Weights of a small image classifier: moe top_k.
Rows from block 3 of a small image classifier, named by matrix and row number. Rows with one number within an expert belong to one neuron, the router's apart. Each number is 128 + 32 x the weight over its row's rms, rounded and kept within 0 to 255. All counts start at 0. Numbers have three digits each.
After each expert's rows are labels from the 100 images, of 14848, where the router gives the expert most weight on average: "patch colour" is the nearest of a few named colours to the mean colour under the peak. Only what is clearly more common there than usual is listed. The data: stained colorectal tissue patches (NCT-CRC-HE-100K).
# router: router (model.blocks.3.mlp.router.weight, 8x128, trained with AdamW), inputs 0-63
# up: expert up (model.blocks.3.mlp.up, 8x128x128), inputs 0-63
# down: expert down (model.blocks.3.mlp.down, 8x128x128, transposed), outputs 0-63

# expert 1
router.1:141088144121146124092138119035106137194151108089102083107098065158119160165099167098134138096137160119131131131188140083044100166160130144153106124125117122103124080184126090122167088074141152
up.32:090166122186147092122156073200132130110115155150145114136121104090193144137067113087091154164132106128083163172109072183100111131124137176163134138066163164113124135121144163160123172118107141
down.32:133144144175097119133105150077110198080135118151165125124156147093133102121108137169100126118083153066096183083158127154124185157162155083164082161113136180130110102124134130113149072185169203
up.33:109103114103054220125071128084108089179133155133117090126136177103164111086117151220082117129118082143090156096104220119167128114202133113112143178118068131098050164084128153111091126120123126
down.33:085183111131117151102117156107140116118079123138098062134160107177141175135157124078143164120077156127195151158086135093158131116150107125077194066109157128144116104107187151122187157148129130
up.34:128161217141150096139078135116127174125183155124149113157099172152075124102180133136129093203119105086142117145106104115141143144137096128141095139100190200107093123150114127113112124103097144
down.34:151180164082106155112164112040176079184098130112107103115128182159141113108135085153162164149111140134118122195102128097149120102100100064126133071125073199156117095181095121173203158140137128
up.35:152096145144109175158154112125166107081124138177158121165085093132138126176141142145089109184119095159116083120087113149126076114120156091121135163158131122048170136086064113136086119071135129
down.35:140150152122143106087108159111139147095171183082121131138062110127127109083101108145081129134105080112119142115118115147113129108173134095173051178022118146108123094075109141137102191102137164
up.36:130132143129111176152149103076142117110031166156131100135088116028145119165116123069146078137137112164097113131135136167061121127098198102185173134181121141099067136143121174106170129111142134
down.36:098138147104144100114085120140114171176153111128155151152150178097134101147134102183171121114064155060096083099085070086170158108110109140124074073137120122140132116138127136138149089217151077
patch colour: grey

# expert 7
router.7:080129125137098148137062184099135161164090130165063074178176130103154149163133101189147124079097090118122121136091101138176125140158086062097129169135112121154116196107132100068108162146125144
up.28:148101154125166127122102155142078155083131058096105149169152146162168101036108161185159103107154149126140164124179153176139153075105128140163108159116132191125158134131081156116070141159157177
down.28:175178187149128152124129182102109141139150117229091108150113113128106108155093152095169124149088147146131119123189064143094107148116125137141119081153143114105094187153183181192152134149098093
up.29:125089097122160175138159129120139128209105088122052166168156174125115102135070104105096104083151118091100126111083157142167123129173172108179089142180166120154116086114151197109112163089168152
down.29:089103103116135082096095115178089187077102147141139100098101119115143198167119175155190148121104068103106125098090104127154142123133099080170150174074111120093106129127129065120137094147081143
up.30:171114115146111114128116154175115069030101118128184135148098135089149157110111109117133103126167159208119149140144147134158203113155137113158108113126135127098056097130097125093141128160174159
down.30:110054112058123114149100112090144134172171093115095086156131094077092086100063159138161102134149163141152066139175162143074125126090159111160126130090096103180168197131130132105150108156080126
up.31:166147086104181165093161138148151089134092184164109132113156160107173141112145120142120098094110131100135109106150112201107083129088096127120150118095171194100055153129131115134128095136138178
down.31:071166147140135167162193137091144123106104146135170106137158114154063177126132185086171035085165154143120107144155050104090172150163107116152084153094118149068145107118115168161209093111139133
up.32:140138187140085135159145100125173159134121088130135122132127121070142155151110119175152074116160125161142094118169098095142139141103130219104120109132159105189114086177112162101121123135206086
down.32:128069077110154076097126212133128132156148130217126103120155173189163137141152158164111180143122132105142164120152075112170125163121120165110141163112098201147193167141141167148174108185136124
patch colour: red

# expert 3
router.3:124118134128165085198136126181137091125169123137124129148183182186056095085195137109105113157163150111130141135140088136137176144135150152098080069165079134140172112140103137106115119125086098
up.9:147141138114133211125100093088166164142091080150159130164095110127126160093130080080146198103206093122149155112136083148156097081159180130112075098187091169104161171112159116081119184132126118
down.9:090126118060161075148169131175127097113103111192103130153086163158152098170086116082092083091118099059051113154135073135106115136137058151134136123160124163148171161150100163123076133108118121
up.10:141105171142089100126129142154131151110205141119125141124196102125132089078083180111118159137148138109118089080097083091074117151138162122139113145149151187100131128136126124128080126202164193
down.10:155210159095157141151170106152146107127121092117073120108151166108140068159099105114136139160147100128144131143170099117116161105109085140077114125112120091138135179145134110128129135077064125
up.11:149113169124172110111151107133117107106132144149174112180133138179138194071078126082061136087104138154130144165060136136071147069128108167103109090097166171172087119145075184126176107126111126
down.11:063140078159123149090163146149122129109160201108054138143143152171123168093124122110136125157140126137129128099175185143149130159153106144126149109131092187105120103126169132183202170137129163
up.12:110100178147169161175127140139126121133116154073134181106132092148103090071151113112072130133110147122169174192068163124145119124170127178124150136175090137112118101129150144125180136025098170
down.12:146108082092108095096186083169143186099182103086176115083176129061141168126177158105151131156138138104124128117172081111156135093097112136143073077173107120130110161151110106093113120127156130
up.13:141129148108108108055095122120141170106169088105154124127130095152146123076140117148178210172063144173124146135176136078139115122127115107085123114150160172141134147121161083131135087098144132
down.13:124141186121057141125136089128120109146131141131148111121091135142090128117132115119131132193111127141165132125125133113149086162147088101137129135152075119170084155126168109092157157082123174
patch colour: grey

# expert 6
router.6:145092088052170155160131129131110109137136162149118170069141158135126092111080161126130065182111080116101097133121114169091151114122146105125142180084090078048169122127154134122062124180134110
up.5:177182131139130130103132076106115117185123150125128129109094109117105159117094137169143106069184154113123142185163143075069180110131118123133103045137089175100100093172112114160163136160157156
down.5:109073122086130138167175203154151110085088142170127096092093181150155108116117194162113149099134154141144083102087081138143117123062113195079098121171129085078144127086112160132169153131127164
up.6:139141222092103110132181126131109135098105154145154129144097124049150131140093087105125119138096111132145136087109183143095133149209117126141165131110104097081054120067184141133137102145164084
down.6:116127161119078169121052124097154165140130086164062131150168134124168176117095118181163174105161086044128134150173168086172110161144084123165153124110102114170105182168181088148143209143093125
up.7:120174050161204094147080126153142175112107129146141131162122089092132068103147060123096011150182098144158140077120168150091121096122131120116110110148074156154117137118178116154132111166076177
down.7:134108050084141153086126120096122112101107149160168169168129127151068120158133146148044133177136135106136157160178145191101081179146153127154133168136087119132139075131060102107145147131177147
up.8:108136131113107120127183121101164159104161111094127098109137086143129103101068070133214115164118096126063124110122140172111082184093083125159138131116125150114108099116118154087107137135111145
down.8:152129134159101129161136147153145001083124143043112134150106088056123173137115115115144142199110128127159115092131124134120124168138119107138121082111152176062078153118181114148141157194131130
up.9:114129110143154147103110103134123064173130128167169096132121066102119149153106145146102135081073159097146138097118094154064185091146208130141153130149155180114128098158165174145146185140137134
down.9:103157130145116114121094182124134107127105116156075070096100145143148160122167081100102116108117116137223063093088178085133053160089115136083134166128079141137072170116130131151131148090112130
patch colour: brown

# expert 2
router.2:100122100145191113138093101151093088123090132120168087157084126082174125146084083067080118129170211166141133146126173111127103097171175122152132086147130115101148082132161208194162152133127133
up.32:104076182086232098114142114186102169162142232110078143082152133131101124143081060134151138181108128116095133174110138117129179131142126083171142121087148084090126125126174122148154205077122117
down.32:119116119103077169109169136145086119094108121128128134117072075102052185154118127177069108103088142083145115071156108077146154167115154109127150148191040179124121157098115131127129106175134158
up.33:140139149165143095109116177144092211087136109122117165126114180106160090117126113094170084174161151091146109075107169124174176154103164080155127078179130098115128154148124104163130089153102165
down.33:131092122077108109146101131062107149099120089106104117124099182150148149107146093144097164171165124124127147106135149041047137108110155150118116091139090121155146135082130121184127172126142103
up.34:090167150085165086109090098088132197098139152143145159197122177077110086087145119067125147115067138093151117142142152161133123121122169141113124057105132111135175181058129149113165103119095133
down.34:135106112141159082080137126137165065170127098136110144120068104135069104175166177127115098180106172159149142116104095132078102118146115073099112148105094139109104218154159137168093142106150114
up.35:133091136113054170114100117088116138132079061147156150123154119169157122206097115082106132089125162122086179183138110129144119126166156101154094077135169090143142069091128112168136082114113101
down.35:178159169143127104066179145159102138120163056140146202144122183139102086125137171050129159148116105145141124079124118141125183161112117117112093165150106145134095164147097106155118102105149093
up.36:079070108153110149102131145095101145160127121099068127089090131150103127147124160164187157085177163138139106138151184132109098139085119123149139110107135107110121121140164116129175142123139142
down.36:148094110120172100175151118074049129142134165061091164106176129153122073120113130122124173143056121123086136070120133139117137133179103101152092136124089191101111149104123110096140143103154122
patch colour: brown

# expert 5
router.5:110147176092134100167131148090121136146163116110126182129135096094113129108059123127140165130044140070078168198088039168187138134151145092146130134160096124131134126158200164178149079134152062
up.5:145155161162091151124069137178085135143138174147154140096107104133084104087137129148141119164195078154115160150164127132080106113117092129096130141122110076139140204137106139133149180135201129
down.5:121080139130119145151133096125136098087121131148129076132127165114144071107132137173144139118091105152081152160144149138088150154123080134164072138080079076122138125121126158152111115111113159
up.6:198181139182165173131131108103176108174178102106137136133124140147108161081111121141058122107130091127085151047074091123116136146084167069139202132111070158127149119164165120098134112135149155
down.6:137110128122126107110089159160117120101138122153134089075124146130116094111127132085139108132134135143209077141114142092147132040170095129103125114095189132065130180084079172127122125163088143
up.7:135113127140126139116131142150150100098117114198126130132088076116085096084145093188162111116081122092126103056135166115101113116100092097114097145108155131171098128139163116139123168142126141
down.7:166143103129097158122122120102116194091140159099092097111085131111116157135143136139094081076170079112123113152156129255124114070156191108105126178093133154132046083128149114087133133134158148
up.8:151192213146134112055136153133176086135164179122153149150136169143120148139125054148079154140085139091088084158143078092157116138120154048115142152068093162158142075097108139082158128125171129
down.8:104130175120098088118085247127141153164158117188149148104102102191137108161094185132124116136137145152125156122133133138135087126133108137140092111077168072154186112107203109171129153144162138
up.9:162129155124156157124104155106104173100123108130119079141129106159141110137105156137103111128174198151146169141105099155122103158118137134147172102170217153150166118174123128151145155153116073
down.9:164087132086090119081127135129109089124082094121148139149115132122146120142149080116167151147080162169190076137156153189141121124178147139141167109165140125153123162118101064126149127137115158
patch colour: grey

# expert 4
router.4:077169165143060164111181147141082111086099151131144128139141163101158160135097078140152180120060061099116168158131166159111140130139106140176145153052104096122075134103172135172141089155154089
up.32:091131158110140109118109150122160102123121164152142146151102092137120098124105091116160109120139137160135107143153125174138097108171135140119144116081129147176116155142099106147116086142093145
down.32:152135144102169124179149067115153123183110103137157101058196084105160215165116118131103146114177158109081112095126119159110165101122124164132136122247121136098137147095118145186139124179121131
up.33:170126110152119079147115101125096112201070156096134153155088165080119216169165162107077098072156138084130216149100069085107135161108095193118125116156099114072097083113137152083146176165062102
down.33:119187128145150202116129106029110208166180153117085106118122151130115142097105131132110159079109100144046128164167093179119140172189047138155129065107134156173116077094111153183143145128139086
up.34:115134116147131085110103135134172132120176085163125160116156133100119144123192127111130122100167125115155141160165103128183117158109138129097106111097131071169088147144118125058024114086062126
down.34:131086129099134118053106120091137133115102108135137180181207152156133115111132103187096150169090058110109101097119155138105127112120131188102151101122101098130201145141101127152117121069132110
up.35:165127121116140163085119139086102077168171143161139111073138109151109133062062149165129105133084146151150125078099169126063078115098105104121095202113131139082107158148114100121125071121103072
down.35:093117144122141166117146143144180156153090075120151104069041083131126101115143174149101148104146132125165125172111067161065111149132150111127066162083127076112133083137156066125117150137124109
up.36:018145103150172192125157127153137106141148116143105150131158205181121058095093126114084148122106113104142127156134125132150122156109125098183127147067106149087120121045170142111141101118199107
down.36:095126124109137176085204169175104099137066111136139102129143130129180111104107105107106083138168112157124109075143131102130073117104171108133075165102125126105146126106138096071098099082109147
patch colour: pink

# expert 0
router.0:189158120127139088143177084204170110058158111114165196090089153140126118093166161103136129162129142145183094119135178092142136136067143169117118078093214156153164114145104113145136118086119126
up.5:163129197104139101132129126141141172149146088133101176172097109091133084117138043161140138144152060120126140111171149077126109053107112152125177117088063140060112090102158096169096116163076174
down.5:132084058150145079098115089198165112117110134161133083130064157156177149134105099058101080140092188119183063124137103132082138123136135135166178168120156177096122112152135137155116156128144144
up.6:076061147092094086158157081132213121063127095158163134106096159136158159153154107174128073177149141117130202164140099096092161174144121109078079122141100109172101086188137145109068149121096163
down.6:078172119112110150143139182142168081121159193110146154134109184119134144071147139118113131050092106160136112118107123120140113097163195149152154170143139076143102092131141146138134083145131166
up.7:154155100159073158164109165120187154140112083141085185184162152105167173159138162171164095068060131144123124149125105112071065113150112081148150147135128163181071137081116166136097173078123140
down.7:131093176156098091120062128097116170146184150113177135117163152153106160122097128156139085188159148129176108183101162119163157162093084120092114139185107151164098143113146155158107157218122120
up.8:102173144182082146127083112147135145177137061112148170110111103147131149200106130148191105146146095118117124118097116130089151105097188075143110150133055073124095144135179087147108113119145136
down.8:103118072134157110087140171160114124096167137132111070075102106147157102124137089165153112153110159176178147153188088110114107115158149102090119151201105133167096107125150156125116197114118145
up.9:107136118099098070119113136105157194104068144159139112151147170151103099188151166083128104141136129148132133125159105105107116113109219095159131121129115110107148197117106153103122061124151140
down.9:097174156106097132116103101131075069141131135140164169118116139133146154170113098105170137146138132173146144039100103106161156103138126150127192095167111153085085095144109125160181190108042100
patch colour: white