config.toml
model = "image classifier"
image_size = 64
activation = "relu"
residual_init = "none"
beta2 = 0.99
shampoo_beta = 0.95
one_sided = false
grad_clip = 1.0
warmup_steps = 270
Rows from block 7 of a small image classifier, named by matrix and row number. Rows with one number within an expert belong to one neuron, the router's apart. Each number is 128 + 32 x the weight over its row's rms, rounded and kept within 0 to 255. All counts start at 0. Numbers have three digits each.
After each expert's rows are labels from the 100 images, of 14848, where the router gives the expert most weight on average: "strongest on" is what is common among them. Only what is clearly more common there than usual is listed. The data: stained colorectal tissue patches (NCT-CRC-HE-100K). In brackets: how many of the 100, against the usual share in percent.
# router: router (model.blocks.7.mlp.router.weight, 8x128, trained with AdamW), inputs 0-63
# up: expert up (model.blocks.7.mlp.up, 8x128x128), inputs 0-63
# down: expert down (model.blocks.7.mlp.down, 8x128x128, transposed), outputs 0-63

# expert 0
router.0:120205136123157108094128100151122138191161099070110173165106092115116152193141138084105140134103146145094110175140086125106137097138115099156164083139106108092145134143192135162139135117091108
up.0:101136101129145140080094128111138133125083116077167139114096118102104109154142097122153087168202134136138195146112102148139111101104098145117160054118171125170141155164176102054123181196103123
down.0:094162185140175069115135152177133138183203123086055110124134124150048131105154126090119087060115144135146122156111122172144144131188115153113107125122100136142085134084160155154104097065116157
up.1:138158071071155083104099134112094130140064068125067123119139097121211117074122094092084130150084103209112125141131121115109135139118158150141153138139128100127184138109136147193133126167111073
down.1:213101167160087132113179097140128099114111169146141103098131165139078074100177096139095175128181074121099104130110128147115197118104092066083162122151133102132099157128152084082079130168179129
up.2:163155057162108108093118125151178161167109186121096127060162123114136127098154174108080127153205137069157096103178120139083077074114119174085129146119149126148182163143082125142111146161145132
down.2:092158099097126173151168154151139164120130166104088176115150158142137147133135094176095117129142118138100165111103170128154181144131135126127142103158078129090118118197060204156126074179141191
up.3:097063115130128128148093101127119131172098148061091147131121152152199087124090086057093101127155144127147159141096094128194079123106107110119116163131127145106045092138119149085162117102056126
down.3:092145083117164132113138098117136106111191112106164099113130110118158221115111101158157106179125120132069120116145119150141131138159116159099174151163124128076178046146112157123143072117125102
up.4:071142120104132106123086114119170146119094070100086133104122099098129127112109118100161098224206188143166136103164150153135154074159190128106106137092130158146114094165114153172159144114111148
down.4:149125047097136142126144137158113115126109082124128084087160114087099143101105143113122135105166137153134131135089112072142128117123121127094168081180171110119114106105125163119149148122091109
strongest on: tissue: adipose tissue (100 vs 10.3)

# expert 2
router.2:131111186178128139107093185149120107089139132149150128113098136144118179169127170127150117171151093129093193117174147064106100161078132120110067197090123090145117107127123121087183118158107135
up.22:116042084142108121100101112082146066150134110109117114108107198130116160090069186154073079086116128132130074131164116094141157140116105134130126103120126114103125108155137127145137160165138138
down.22:152168133157120113090147119102109148151148124173066059048113132117157091131128139116180068176104171110083166135141070065191158115075094096102182114142067090162122169122112166138147110144132122
up.23:167112049076118070147162144112119144055162170076143134146147089151154182109090123102156121116131107084138177132136124152100121108161146111172146169152102158104103156117083140092112122139090131
down.23:094101157066140213109154147124186129113141155128090165126114152195148056112069150153126103123163095087156118109151154150123142103195110085112177113115135092111079177133181159096098103095175133
up.24:124109161180121114134126095116090137121135164111135206119135147128176135075116151086096086118204123072120095134205125126128182075106139103114124120142171120133127120122135083141158145104128152
down.24:150164165089067114110071118085104183140152071142100131210142115140092082138169119119138093153127130181103137119100122167116164145093114182119153173067143152156139141205101140138129120145129156
up.25:121113091129174135167169103087141125133112186169129061122168106176147126065108068029168117141147114139168174183127153154134067115144159107098123122104129149151147077120121149113147133072101114
down.25:091098114131156103095136068124133099123095111090090139140103179128124083099144120156082113102196131138106149128177165171193110127159172122070152122160188187121099142126159153134147121124092173
up.26:115116112164103115222120175129078122180087143162143176088098096168168122149129141175123143123074133110146112112120082127153096113152144164094128122148128143151158142064157092145070186101178114
down.26:119126142152134175186124196097125146130098128108137146098085126135111177110073154121116091143068109088094101164123144118162075194097154147146158081087170062080145156113151125121086125135177094
strongest on: tissue: cancer-associated stroma (63 vs 10.7)

# expert 3
router.3:139110161078131106177134190188144095132155097157149137090142153147074097101149164139170124173072132137176059170075124145172176084133182088080107145177156103140152137130115125075066076134170111
up.22:169139139120148092113101175103096079110174121108123060117185112089148157124144144153099171086113109124183099152164071077131138156111155139106141106160042150131058159115091158180135127128131150
down.22:137104074091132110114121163097174192172095111160153106127066140097198154104117084119115092157131098160118149115137096149126126131184126081153100163099151061126105154111146154171077113089082106
up.23:112129105122123106105163117168142086127118157113103153141146115146130194096152172085168182125140140131178188137151103117128055120097089149111124107118177169112127200192150023089134132175080140
down.23:083150111133151142088129123088145149161159118083110124119192102139130107168138121148150169084127076093095109168099121195144033170066144175115123143132171127135104135160169112102154148143170102
up.24:098162135156084122102099101073105157059063154122098129113149140124089152117164068147104166044168061129142168136084123143105110114063166070145145152136174171147154121150128160138156179157170137
down.24:121158083090156118140151171162172188121137142144115139107064156224103134155126136097115120097117090134085118103134143110119149223095120109141115161104113122084130162107130138146144217088103081
up.25:144136115093049157113161148109210173196155107121113096126102091142118137164164136145095148148098166100124094140121181125131143096170083107112105173118161103138090155123148113129094133118123113
down.25:173091160157165074146112129111045147127098246161138161093160170139102161106142121098176150146102107083105106137095048108144102112117161186137149091177128170120181119156096123080127111142193114
up.26:125123100154130119109061070119147158119107146103158094155154108096154150123134097113123130129119148134085153156127140179133063092160084106120158144137186158157090161129193152151127134130101128
down.26:158150119102136127111109119144136163202088162071176094117175143143112182168159165120073098137069152120152128105119117136133109073187147132112143106179180119087114103137136169145130073184198108
strongest on: tissue: mucus (92 vs 9)

# expert 7
router.7:043118091144107144138069141149113169158121093165117135196169156085119135184119073160116125094090104101110145082065118149167134162137102055146142149165101115148147136111157067076168150182085151
up.22:164090161150149033109099135134121099061156177132171139130172137174102150150126154126174137103072125142108158164086196159092144165137150121067123122097141169145110110104172142122143099122138096
down.22:147133140133133103152121131116124120130140140104120157101150147126152100119094111126160169065130061090147118122127136080187048135073118116102135037109150149149166090164151127122064065117103189
up.23:113179136117095164113174094117149118128106134151007190120161133136100116161163174100094107132120142138087137135134155105140138118123169150162115094181151087121169106132088140150131145143178140
down.23:125155128091155146146030086104148141173113152134126166133217119094197108160125097144140068132082105139126054106133098181167118144144140070136154146067148093110174071116133111111100088189127096
up.24:114164126107099120091089126131115146125112160102144088217117103116114204154173113146167127143106116139151125110120153114120179104158152142109095157173128138074113163064062110125149167136100112
down.24:089093127148058181183126114128144135183161097074123168115102155138144126114110122133099138193098144189073172131137107069132146125158157126168097117151126152102149087095150109141106106066129140
up.25:149153140177142104136097127204127126056129146105171116096086110107081153162152101117133134100120114148131089172171157085124147077065129188126098132113126140144128186121149149132102131121143119
down.25:130126167124122167072158128108091107142133148163101138053180122143125121134127135074077136104117080115143098092110149123140153198117124156129122104163082122149114084102120182127134116134160134
up.26:109133047130114139056120147111121142121113080106089158165151112095169117119093108141140118115164123179145115131136054122139201089140149141094141153101146128132110108157188169115095145065095127
down.26:137112125138060117150151062144145108142144131121201102176149134165112148082141073127156109141141139101088120123201164176123159179153091076108126161051136181045119136153154156091163150157079124
strongest on: tissue: normal colon mucosa (52 vs 8.8)

# expert 5
router.5:165097095128102185206188113102110082084089147130092082077133113166092069040138117137104091125160168111118139112158157176119159149135154199128133130090105166083180100165134139189128178122179127
up.0:129112196090117111171143148169132121140101119099132105123134119117141192167194134138107097128138111109126150140175170131104161193123081147096067148090107150124163176140090176133120052051167109
down.0:150111086094174117111121122156143134124148106196116090144153113077131072171084141168138156110093154187076139107118104143180136086142144123093160148131110098185121081093187094122139095156137155
up.1:147112160126133088159111088206168140071134181096165088107084134131141099149109101111136168115098168095109137140079139134138090170187077091128190142107120162146089141170121153098127131163132095
down.1:113136164150150164122124070189084052149089137147134189147142113087101156132151068136141122134080179145080149213135126100151201080172126171140056171121118129168116080140133154122086124091082134
up.2:227130050093106059114129103075120178124134186128114119129103182121165126112098058147116153087146144153093130121109135113132145136105123134132109174139180106143124117083089127127139113153089177
down.2:145129142114129134113113162095047184127095060134119109150130092101160060094133073134119193138128141110131173095140110153137150133126140134125136118062102149102138161088181152134068085127102135
up.3:120150162105154043111087151111142157076140129140099102114118133149153125118097111073097117116164104084127127162133066188085090125148124120153143125130094134132134108109088095123147095127190152
down.3:105132098133095171141121091160174104140146116169075198085149097061105155135140143154095136121060132120102127193163185103127180119107046150112106130103145158136140154119126157086154150165118118
up.4:175135113158160127202114116141110151133108096146159110138045139103181102156190171116124079119148130156097101133051114123119077124125169079138076171151174171125101085092122143107210103193079139
down.4:082118097148115111102137107138138163095090128116095179093116200060085071095139122208111096172085104148115113164135144137132140162129104119112138151105141130104132107193125091160077142120136102
strongest on: tissue: debris (70 vs 11.1)

# expert 1
router.1:108144147119116127163155105142126165086151088144194103128088111152064107110151124160181134117110123139184152085126150118164136150175108164113136078115080106141102115143147148137178136127122108
up.22:212117119139116227159099152140177119103128128178073114124104116089134145099150165137145111071134116102142150117134144118064144106138139110089111046095140141109115107194094120126079181185137096
down.22:099112129128122084103094148109088110137135162107122160073121176181139096085108077090157127149086128119151185155083110162167119151136032143094107111143185104100164114079121085157127148099124170
up.23:051169091077114207130173150164165092114152154107137112115172063183158098103088133136190208078131111129151107111126136167120135084161104144135114140156128149064091120147100164126110145087142105
down.23:130157158103182157082128096091104133102102148172111136149124093125085132167189100120122105081080123145030110112100146120146123135086143145166167123132177110109182137185157121128157090082148154
up.24:137219038081205143119137086195126069141156131076135109168159127103159145122140143113101157108124139120131137193102147161097114148133123172116136151123187119122097140161146127077118096120148176
down.24:113133131168104096127151187097132120171109070149108120102137124153128169127114121162111078189147162145129113115091055160134159170110131157147161156100092153138169101144209098140104168133145115
up.25:172086081175108093131181147134126088134106094124143073118143117152139167135135117160137126056147150103103072132150168133147114150135079138078098111090143131163129099106147112154107115110127180
down.25:098146143138117148135090112163109199138147099101135151124170164155141073130119079101131123126126097098100098094099047087168188120127154176163127209092143079067100153160156125160127123117075112
up.26:075080144127090103179093132162149164159144166161120102111154125103091111110129129078125162150144124089059071164131072156175096143098158137118099123114164128187116101124073132043139136129098095
down.26:139138176153086159035108118131139135097152134197083143135096158115122146082148087134097136150147175154161120127143103118082150158163117153142159160142142170101134167095071102116138135113183141
strongest on: tissue: tumour epithelium (100 vs 14.9)

# expert 4
router.4:145063072140158134088148098049095109150148122074098150094185103134172153101054167096132098094133169087129106073161153091128081172163127155143138145115121106084137115146118121166145107087152158
up.0:181212117140134105146141129130147134123150105167136109102113140072143106135112131157122096092142161085144157153105119133129122110092120142102145133163147160119143117089171192163149094158143088
down.0:155088184108088161062152100136139114127090083129117141112099139171154128083097143166114172096161076166061101079176150126196187170170080173159066158113059137161104154199191117124118149181126173
up.1:141065081160107122110080104086124120124106163117134122135109202156105170180196169069151131147111116139104187124126141063139126160122110143157147133110115144075114088122168126107161141120100105
down.1:111106097103149147092129133118163151157139097135125106183155076107063157068121128109107142225164120167120120135141120103120165140145112106175150104154168119127134118106167147214091090127112150
up.2:113170111100165112193154197165121140089115099158175165114147200167112140119100103129131167153177159167108115151089128155098077102114106106134098068122135127108128109173097138105140131159067125
down.2:141099181124117121138141135112126177114124127135134125112142097052132105155160075181115080055084136164118129129085094157104139104178144131119083109088166138121135150129126128146147178129112153
up.3:159111143094147096109140115037120111120142110135161125105159045134082159155158140118119156170101123164140093113183094123140063206087140164108099128173165140148116198115150082124155130101098132
down.3:177076128069127110118109133130086157127155145130149155101164099106083115143101136135108135171147112135139143097092179108199169034104109097130126153057115065092144157159054142125134125174130122
up.4:121104206164100096185167101047172164084079111126166077119122086107124069171163150124124084124163120126140119157121147147062113143120063100094114128141113130129138091122087146064180115154093125
down.4:064145048139089184173133109088108120118106113143099123136126147037051148168180097133096070130138109088160138119109136158130132124142129120133161068079081126113093166220191161157151086156078172
strongest on: tissue: smooth muscle (95 vs 13.3)